From a checkpoint of a small self-supervised image encoder: patch size [4, 4].
Rows from block 6 of a small self-supervised image encoder, named by matrix and row number. Rows with one number within an expert belong to one neuron, the router's apart. Each number is 128 + 32 x the weight over its row's rms, rounded and kept within 0 to 255. All counts start at 0.
Before each expert's rows are labels from the 100 images, of 14976, where the router gives the expert most weight on average: "patch colour" is the nearest of a few named colours to the mean colour under the peak; "place" is the part of the image that holds the peak. Only what is clearly more common there than usual is listed. The data: microscope photos of single blood and bone marrow cells.
# router: router (model.blocks.6.mlp.router.weight, 8x128), inputs 0-127
# gate: expert gate (model.blocks.6.mlp.gate, 8x128x128), inputs 0-127
# up: expert up (model.blocks.6.mlp.up, 8x128x128), inputs 0-127
# down: expert down (model.blocks.6.mlp.down, 8x128x128, transposed), outputs 0-127

# expert 0
patch colour: pink
place: bottom centre
router.0 [ 87 142 121 102 121  90 161 129 126 109 138 111 134 178 122 131 141 126 136  93 159  90 124 126  95 143  88 123 135 142 163 133  31 108 146 143 142 129 111 197  94 143 135  69  94 124 143 174 111  68 110 168 109 186 137 132 139 135 115 160 128 116 136 124  65 152 105 123  85  86 139 155 155 145  79  69 128 118 158 104 230 152 125 116 171  76  83 121 126 109 135 140  81 125  74 156  95 156  42 139 121  50 100 128 140 166 112 133 100 158 190 150 198 161 116 117 120 110 130 135  91 104 162 113 160 136 121  93]
gate.3 [157 165 101 170 153 167 158  67  81  80 138 165 191  88  53  89 109 114 182 115 148 133 128 173 159 149 153  88 122 133 123 114 113  91  82 129 100 123 111 110 103  87 157 159 121 181 142 112  94 158 109 156 140  81 103 196  96 206 155 128 120 128 102 133 200 127 125 116 150  99 120 151 105  94 154 135  99 145 127 141 167  75 160 146 100 129  86  81 132  37  99 148 143 100 112  81 141 170 191 164 112 120 111  98 154  97 130 128  79 152 141  97 123 139 187 105 134 130 125 114  93 114 138 152  99 138 164  93]
up.3 [143 165 160 171 163 173  82 145 205 144 102 185 133 117 243  96 140  89  77 129 132 159 171  87  92 115  71 153 106 140  72  94 153 119 173 168 126 168 103 111 153 125 121 181 121 126  93 181  85 110 110  95 127 112 123 124 103 182 112 165 172 117 163 116 105 147 141 121 141 169  90 108 147 147  92 117 145 126 129 120  83 221 138 127 120 163 112  88 138  72 122 149  78 141 124  73 119 122 145 107 149  91 107 152 108 123  75 165 159 113 159  96 134 107 140 150 146  99  86 124 124 140 146  94 168 149 150 117]
down.3 [146 166 134 140 133 132 115 169 177 117 154 132 143 124 139  83  75 163 172 144  68  77 116 141 111 109 116  67 109  89 156 131 139 165 179  75  51  66 148 112 115 151 124 138 127 188 143  80 135 115 149 118 140 161 129 122  71 160 100 169 171 132 126 105 185 191 115 132 107 130 148 134  78 124 154 131 119 198 137 177 169 138 147  59  57 110 137 122 125  90 109 164 106 148 146  94 194 124 134 105 108 125  75 180 130 107 121 182 156  98 114  97  76 151 135 149  88 144 168 147 145 130 161 123  79 131 123 157]

# expert 5
patch colour: white
place: top left; top right
router.5 [101 153 158 124  84  81 189  70 167  98  89 154 125 133 175 133 120 135 169 166  82 121 112 128 145 146  85 102 135 129 126 144  59 117 200 156 196 125 106 158 132 167 114 140  91 113 103 157  95  71  90 171 135 127 135  84 128 106 120 139 117 138 142 101  91 145 138 133 150 134 118 153 122 197 147  57  83 130 109 124 163 138 140 134 167  61 121 159  93 152 136 129 116 122 126 100 168 143  62 132 107  68 127 134 131 166 130  94 121 203 142 204 161 136  91  47 111 161 111 107 135 103 103 123 137  98  73 139]
gate.3 [180  42 117 136 155 135 155 149 160 137 185  84 140 152  85 118 138  63 132 125 186 153  76 147 177 127  96 116 175 112  90 210 104  93 101 149  99 121 135 151 111 102 101 127  64 148 133 148 141 168 121 176 185 151 191 137 186 173 140  84 111 125 127  89 128  93  98 160 111 116 163 115 169 108  61 126 115 150 116 125 138  77 121 107  85 146 136 111 160 175 105 145 100 125 166 119  77 154 112 107  98 129 154  98 119 102 109 112 111 167 166 124 147 103  83 127 145 183 111 102 143 160 149 118 103  88 188  90]
up.3 [ 77 126  84 124 101 114 113 134 100  91 129 181 143 112 100  27 110 151 128 167 116 130  98  46 133 157 147 114 117 191 157  95 159 143  71 165 135 141 120 118 138 171 152 126 167 144 133 109  54 104 182 127 116 158 105  95  76  91 120 184 109 112 132 121 146 116 117 124 169 100 111 160 151 139 166  93  72 163 205 135 185 113 163 135 119 138 129 137 141  98 128 160 129 145 140  79 155 113  85 164 116 110 105 127 121 108 100  60 155  91 144 148 112 144 121 179 151 150 114 151 143 146 162 200 154 102  92  58]
down.3 [174 135  71 165 114 123 148 132  73 126 129 149 116 123 118  63 162 130 127  67 110 146 147 130 127 105 114 165 104  74 106 168 133 193 145  76 116 221 134 106  75 167  94 158 109 121 195  92 179 124  96 137  91 133 118 154 168 128 121 152 113 124 136 166 139 112  97  73 150  88 160 180 110 116 132 154  68 158 154 104 114 137 103 161 135 133 124 118  80  84 142 118 160 139  96 152 100 137 135 132 199 161 167  44 122 110  89  91  72 101 144 156 184 136 131 125 121 145 111 131  76 102  88 147 104 118 182 128]

# expert 4
patch colour: purple; blue
place: centre
router.4 [144 138 176 107 180 144 127 158 122 158 166  98 147 135 100 143 140 182  83 134 124 166 122 159 125 148 151 136 114 104 132 128 161 143 138  59  79 113  85 139 147  61  85 135 247 151 162 182 127 166 118  91 145 107 165 105 124  96 134 112 115 139 123 114 100 103  94 108 103 117  92 130 109 119 132 172 106 140 129 168  92 123 131 160  93 213 148 126 142  85 140  92 146 127  74  90 134 149 212 109 192 163 118 150  97 150 154  90  97  43 148 116  72 163 127 121 147 123 131 148 133 125 165 175 103 122 172 143]
gate.3 [118 164  84 121  97 105  87  59 137 113 116 100 135 150 123 108 120 151 153 133 142  91 169  70  86 148 116 114 145 148 135 102 151 105 148 169 129 162 167  82 161  93 160 198  82 155 106 124 131 149  81 154 158 121 128 126 126 147 127 178 116 141 130  92  83 125 111 126 134 122 137 160 124 188 136 116 149 168  77 149 115 145 150 155 146  70  46  93 142 109 128 157 118 141 164  65 127  57 106  89 102  68 152 160 165 156 143 153 109 175 102 151 181  66 140 129 129  92 171  84 148 123 196  89 151 109  70 176]
up.3 [168 130 144 129 161 164 177 139 147 152 111 162 100 116 167 148 118  22 136 129  96 124 166 132 120 127 147 115  91  37 131 126 116  51 131 171 144 101 100  92 131 123  98  61 138 160 179 122 110 111 143 103 131 114 127 138 115  91 155 103 182  95 107 148 134 160  96 151 101 106 106 115 175 101 101 143  50  90  54 171 179  91 149 105 132 177 116 100 117 148 110 150 163 101 138 174  81 184 131 125 174 111 162 155  88 134 155 102 138 118 123 115 123 174 111  53 132 116 113 176 115 118 116 130  92 163 153 100]
down.3 [131 163 136 168 150 163 132 117 112  70 171 117  98  71 154 102 125 124 124 124 102  97 188 102  55 120 116  71 141 149 114 124 130 148 121 145 135 255 104 160 142  97 118 222 145 141 114 114 104 135  88  70 141 122  72 124 156 112 119 150 127 150 127 131 167 132  71 123  72 116 135 115 124 138 130 134 116  92 172 117  89 152 142 120 148 103 145 123  92 127 159 107 183 156 136  81 155 173  52 109 140 141 137 157  79 129 106 155 132 132 131 135 175 160 119  69 149 156  91 113 109  74 118 109 152  72 108 129]

# expert 2
patch colour: pink
place: top centre
router.2 [187 131 123  99 165  93 112 157  95  71 128 139 132 112  90 132 120 194 169 151 127 147 112 175 120 137 118 130 150 203 156  87  70 147 136 159 118 139  75 165 137 110  95  66 103 120  95 130 154  86 105 166 101  76 117 130 154 182 100 167  93 135  63 144 151 139 134 113 124 120 109 140 134 144  89  96 141 118 110 116 195  73 146 154 126  86  83  78 127 157  96 147 116 131 112 161 178 120  72 153 131  88 144 184 132 123  72  82 115 216 138 112 166  61 172 142 139 115 129 130  79 126 133  95  88 124 146 137]
gate.3 [151 137  95 122 182 145 116 167 114  80 101 111 115 179 165 180  85 123  97  88 132  75  77 197 118 107 130 136 119 141 177  71 128 152  38  98 131 113 104 141 159 140 128 117 125 150 151  88 154 145 140  69 167 131 114  71 104 164 142 161 104 129 141 180 149 138 103 173 126 113  95 154  81  96  79 138 100  99 159 151 145 145 143 157  64 101 126 100 133 109  75 126 109 154 124 181 177 118 156  63 171 151 131 164 154 121 140 166 116  87 150 154 126 149 189  93  70 145 109  94 104 141 132 179 116 100 180 123]
up.3 [118  72 227 111 166 126 139 157 151 119 174 110 168  96 135 106 155 158 109 140 195 159 151 133 145 156 108 114 113 166 114 146  96 126 136  77  94 130 124 158 124  98 153 117 129  86 110 138 157 116 113 162  73  97 113 142 169 127 125 112  83 132 116 119 192 109  86 112 156 151 109 115 144 111  93 184 189 149 173  80  62 120 129 118 118 189 161 157 132 149 161  64 138 119 159 149 100 178 142 150  91 121 100  93 102 141 108 127 115 121  43 130 122  99 107 174 169 125 120 154  99  61 164 132 143 127 213 166]
down.3 [183 101  86 119 126 126 115 199  90 110 120 110 163 146 116 144 111 116 136 108 157 147  86  84 176 116  68 123 151 192 187 144 127 177 107 100 129 110 127 148 112 121 146 131  88 111 151 127 166  78 143 184  96 111 122 109 137 136 108 118 121 124  98 201 175 109 136  82 169 132 193 182  87 115 175  89 115  82 175 123  28 103 112 118 151 108 124 124 152 133 173  76 149 112 101 120 125 171 157 115 145 123 130  77 103 119  64 137  89 161 137 109 133  73 104 139 113 148 173 160 143 140 116 160 169  66 138 168]