A small self-supervised image encoder, trained from scratch.
Model: 5.1M parameters, activation swiglu, num experts 8, layers 10.
Training: adamw at rate 0.0015, 7800 steps.
Data: trained on microscope photos of single blood and bone marrow cells, 194171 training examples.
Rows from block 7 of a small self-supervised image encoder, named by matrix and row number. Rows with one number within an expert belong to one neuron, the router's apart. Each number is 500 + 50 x the weight over its row's rms, rounded and kept within 0 to 999. All counts start at 0. Numbers have three digits each.
After each expert's rows are labels from the 100 images, of 14976, where the router gives the expert most weight on average: "strongest on" is what is common among them. Only what is clearly more common there than usual is listed. The data: microscope photos of single blood and bone marrow cells.
# router: router (model.blocks.7.mlp.router.weight, 8x128), inputs 0-127
# gate: expert gate (model.blocks.7.mlp.gate, 8x128x128), inputs 0-127
# up: expert up (model.blocks.7.mlp.up, 8x128x128), inputs 0-127
# down: expert down (model.blocks.7.mlp.down, 8x128x128, transposed), outputs 0-127

# expert 2
router.2:541542534488464572472477602509494591409532592528447545513535445544537639441550453464514439461472443504562516488469506460539490491499436508452555513453438502526537510460462527512562484492518479465562433538432433413572524512442457442501416583617530606561388532401510428390463568496507476469492534486441535465475609521448533498520529559552503565540432444509475464468491516500469480487486
gate.0:428486452534450494482469552340547516497454470415517438531538495434572538508480495483511514443444508466525510570501456469532373555508436557496565398551408461541458556553416501543531544547526470581473510558498434540518518447444476526502578540521583498546470520497348515453470515443479464467500463447542511481478536525451469556524392570462530616548519551558434491491499553544515551507415
up.0:430541386507485486477450509543459601547447560503608422533466570433509495534534463488499460578438544523399537507474497479406441510490507534529490587453452575575547520475522576576510552462541576523496478527506516567527470421483445457525555510496586551472462497466410496553407498520481505512353583468484468454461498487520575490532484615499525616450471448546519481475526532531498497434420
down.0:557513471460493505408514487484532530537536570457575570395507549397467546567542465476516526471405443472515549438474498513407475515485507501565452371454507514521509513443482599570501517477463603512532462459505488462524443580522430531468554505540564557553382480512408524440491434496496558580485516534533506445423533480516487538424495521493436564524544421501504439462482644528526392540507
strongest on: cell type: lymphocyte

# expert 0
router.0:549489481518613609533487439591568498549480488549554487398499518518439506526455575586435519434536518557446490420517429471509449472522591491576476517527484434501540496573557473545435493475481526551449429475510544514444557485522608459505528552412481508474476560587530597520512489553467475572401473546441575494428449399517605436473414507451464521452521507465555564542515475516478504523460
gate.0:584480447548490483567512544558466447532507553471409467606424525441501513543410541522492415399547549463508521547460414488529462469482369491509513437556487418486549428512514517558520533532465529579537465458475521433418413458538424414442449478509450488477559491451410513509476487461510562458477544544575492467621495568545456539420542439409502562475422462512528468469511533478557558504472
up.0:510472525415514537427574469550530554585522453435612464523479445461523519501546551469566551421387490525533590465539500502513506488523467569568469482481479548575472467442527522523517422507555528581502480488521514468469439515568554430546537491523452387475491468503495521491471510430591511559691457412474490566459438481480488513492493495512524484551478598545533424527568492441490384426519
down.0:488486539449516502517522534416490428511491534440552474519494526422511533496546607432504489540436622511531458460417535533586566456527504494463489480484538450500442427501513540528486517405533572531521501543395501481396516536536543505545511537459476477389496498594586489372470621511524531435631508503584524478475500466535546547480493470552593498527410433487535577535424541472484480476569
strongest on: cell type: segmented neutrophil

# expert 6
router.6:513530411479571460451475457490483487527546399579563496510467468433442441507629477527518584542520439465468531473464415538407470507483524519513616474479477572563551527506488584526525432493541570388513496527504505496455523525474424451469466529649442539497528491461497530548460501439479491582442433381522493442528524478536482445441509588541562490498549458419480489467496572465424549479588
gate.0:460482446472444461541538433457423500497611504536485439505393433432472539527508536505427533596484467542492458448518446468519446494474512554572565585567532432522484450446389524505564540457526565521561551453497427535515451450586510459537607469513531413350561534479543473542579418500533464590501536548491524502560465534460560507503479462528512573451480433428511525504574511432474552471485
up.0:493485470496527505492546504538494552552456542632530578517564485544487521546475450499540461447523498570538506405495492493486558554527516469539445539496514467507397520429527439577432434475520421553483501472499562518539452504603609477484448508394407527543401559478439505487533511575553613462594454486474527511474479490458460473519455433469523487409465561606503489498537429624493551592454
down.0:540502445445485449402525462437503480509556496456460481599496442517513480544564494520448518506572473460543499432477500503415456535535590538561566500533523545459490463493479374433463513570463475462534431486545450531472508552589498551540560480488518449452463599514453455417609406582580471534538503497610522542551433550593549500441492522520350545505543548439491521443483522512447469562466
strongest on: smear: peripheral blood; cell type: platelet

# expert 3
router.3:425455576497455449479451579422460517541477451378601419550548513402504442511542404422527536525474576447444471532476478459566516495485530549492424527491468513484552527513474480393505609533517423532539544522544554588482603499535510588456611473484573549478556519557506505559471518535536428479499552465589426463533507514485488494469484478484522507569538596459545496475501556469440446502408
gate.0:473484568537455490566529515535487471494430532446506528478420400465552396442564547540485431474468529460521502568522523474511486465539492532484605452506465431519502435474443497469523478562501502557526419586416452478446528443562548466533445546604535409592495521528483545449486450470449507476556612456511533476529542510556579522575536490406508463453431494450473532469588437439541634447413
up.0:481529426535495530489433480572510604510471488479506594460514383470567571470477508460435489475419568624527463390510574465496466516534629512527459573456510449454500462487505525449533480471374522538575440531467443500530510493547560443597466485477516508432532520461515440513420407542482558493612525589496495491509603457553555512500504528477488431484478531484573486451605484454471491478516
down.0:566612448469559445523443560536465479415585482541531440584597522542459501446568441506569546434562452503441559496430423525464490472389459553525507472492465555503524543458513495437506570538547532382532589477462545510567549576432452492452522501530478547547515505464580407410512556466472524579446401499493454493516503554445502449452477450531456606522479561529434458471467526520532507489515
strongest on: cell type: proerythroblast; cell type: blast

# expert 4
router.4:447470606511473434509585485421528489525476492396509529478649445481516439531521438440558602549492490553501467535498518491446465492623429436421532429508507515516525492485514540508526481459534460513501490486535447579472444564549421584479592400438551541535548488577424504427502517478493523389623516469547505442476525531471414515550525593540548486496555485489492491516451529516492424434501
gate.0:473502557380473553548427498579456476532493539500545566490458499473506502429449643557479457538492586555473516416527541472497500437543539563527481450493418356437519519487443499430539450558486480414632438488416545419486533510550585414523496588535491455477497511477496529539460456525508494462555548509481560503537580586523562469490511501481475479523536561433563515465589496460507519406518
up.0:544537570531489533523543521496427603379436520400553517531521410518534527538475489492506501445463476495495492503500484533554499533490496458525536410421485500484480459498415536435563540487502502535474514489494388477484450422558485375555467471575480560601461613553423498428614577471519526474548585494526541494539456523436574510498493532441489519434469465488506556496555491510410557497353
down.0:539504459480525459506564574540497459502618461507395510532591494567447473455558516502561510480505553445499492487498464505582458348421516525508542499549480634510467521485458520495435592522475538463487481484487531477531585530514491497373520440457450481473543461541556432383484483551477584523493455624444470462560461602552475480474471483516523528484461489450518547447385524517513583537432
strongest on: cell type: artefact

# expert 5
router.5:507459522515448548425503438434560437547524515542446595558456589548466521453444490481549465515524465429558471643510584485444558521406426476476505510583483492457425494509488380531510435552460401512502509529512453493575434509534490569375472485552498434541515475402480540567493480434603505539449525481510496552460448510488462552510582444506496540630477498512516530499477482542484470581558
gate.0:535451520481453528516382457485451512572463427484487497460534519521446505558439512460435492569517572450488386486521457533421443570419605465550540479470515485473441580594547503482527409451446479543503561503538464543516561443523579518558488466467448568480533617535458538521410474530471493523475462541469566509528502447499517530478357515476471611469597502469515643472472553539473511502495
up.0:478472454479498498419387507407467482487506487553429397543470534463493497526535565436555381499602531377495460547496529481545523542351500549539460539483526504532464542508469486463538551459489463526442524516543438585571530518493572498518507603523438537516517526478569477515556535517566457559434391470529490525538438463515504499540401466428469570539524527547475607449420566530491566530459
down.0:487483566568548557510469501561488579399487460562603487543498457475490399490523395459514494480495393515432552559451506515403619539500531463457484536508478468511603501510482445485564613459529545506496502546553480536503573447494418461460488482539560531579508526484508596593466493443486451452435588453543493476485454429462569527529425504539496565498516518557461409442489460487471595461421
strongest on: cell type: promyelocyte

# expert 1
router.1:519542404444437436572510506500425502476589497558513486512456472459481477578462513520562469475597476450546525551510510484539541479460468512596494501447539548510543523464499468611481461454628547508436597476522508391507479596557419405537443562491504495449549447536563525570573526499438522508441467359477509442518467505514441443568497381575539520494459463558473443520554488492509475445540
gate.0:528476475557422553519576512472518507531558461429431501445492460605563588564501531502525587564473499494441424427526547502417505466538414468414439529505585437483484532559531535444469563568425518470502508459412474558457488463419514611545581443383518533483462531530439517534528447515466445510611532456538547447533446479513503496497486468462561489465577486463539485565488450430424474522601
up.0:517555550565539590533441542502438465493482455559564397564531445490488523399599457463455445437472550557498499507500427497496585558548528596499432511494497370573456456493482432466554487474541499468512526490465539474509492527465421358482465508588546494565589520494547422503596503481537454480525483495508423509566567418487499409485474451553515518516440495577397477489503542427453545498508
down.0:517597476484488446543500579528537457444513556448557516517432542478549522470536589407471456514505523511522508446499508539557500492384522481514505470464450499474659552538495502473551474567463502465481534493514489510437476468501442456489523530577469623403575499479508482523583527462503531546394477492515502452541501498532593509488566476500583570427563510483517533490395530369448505407646
strongest on: smear: peripheral blood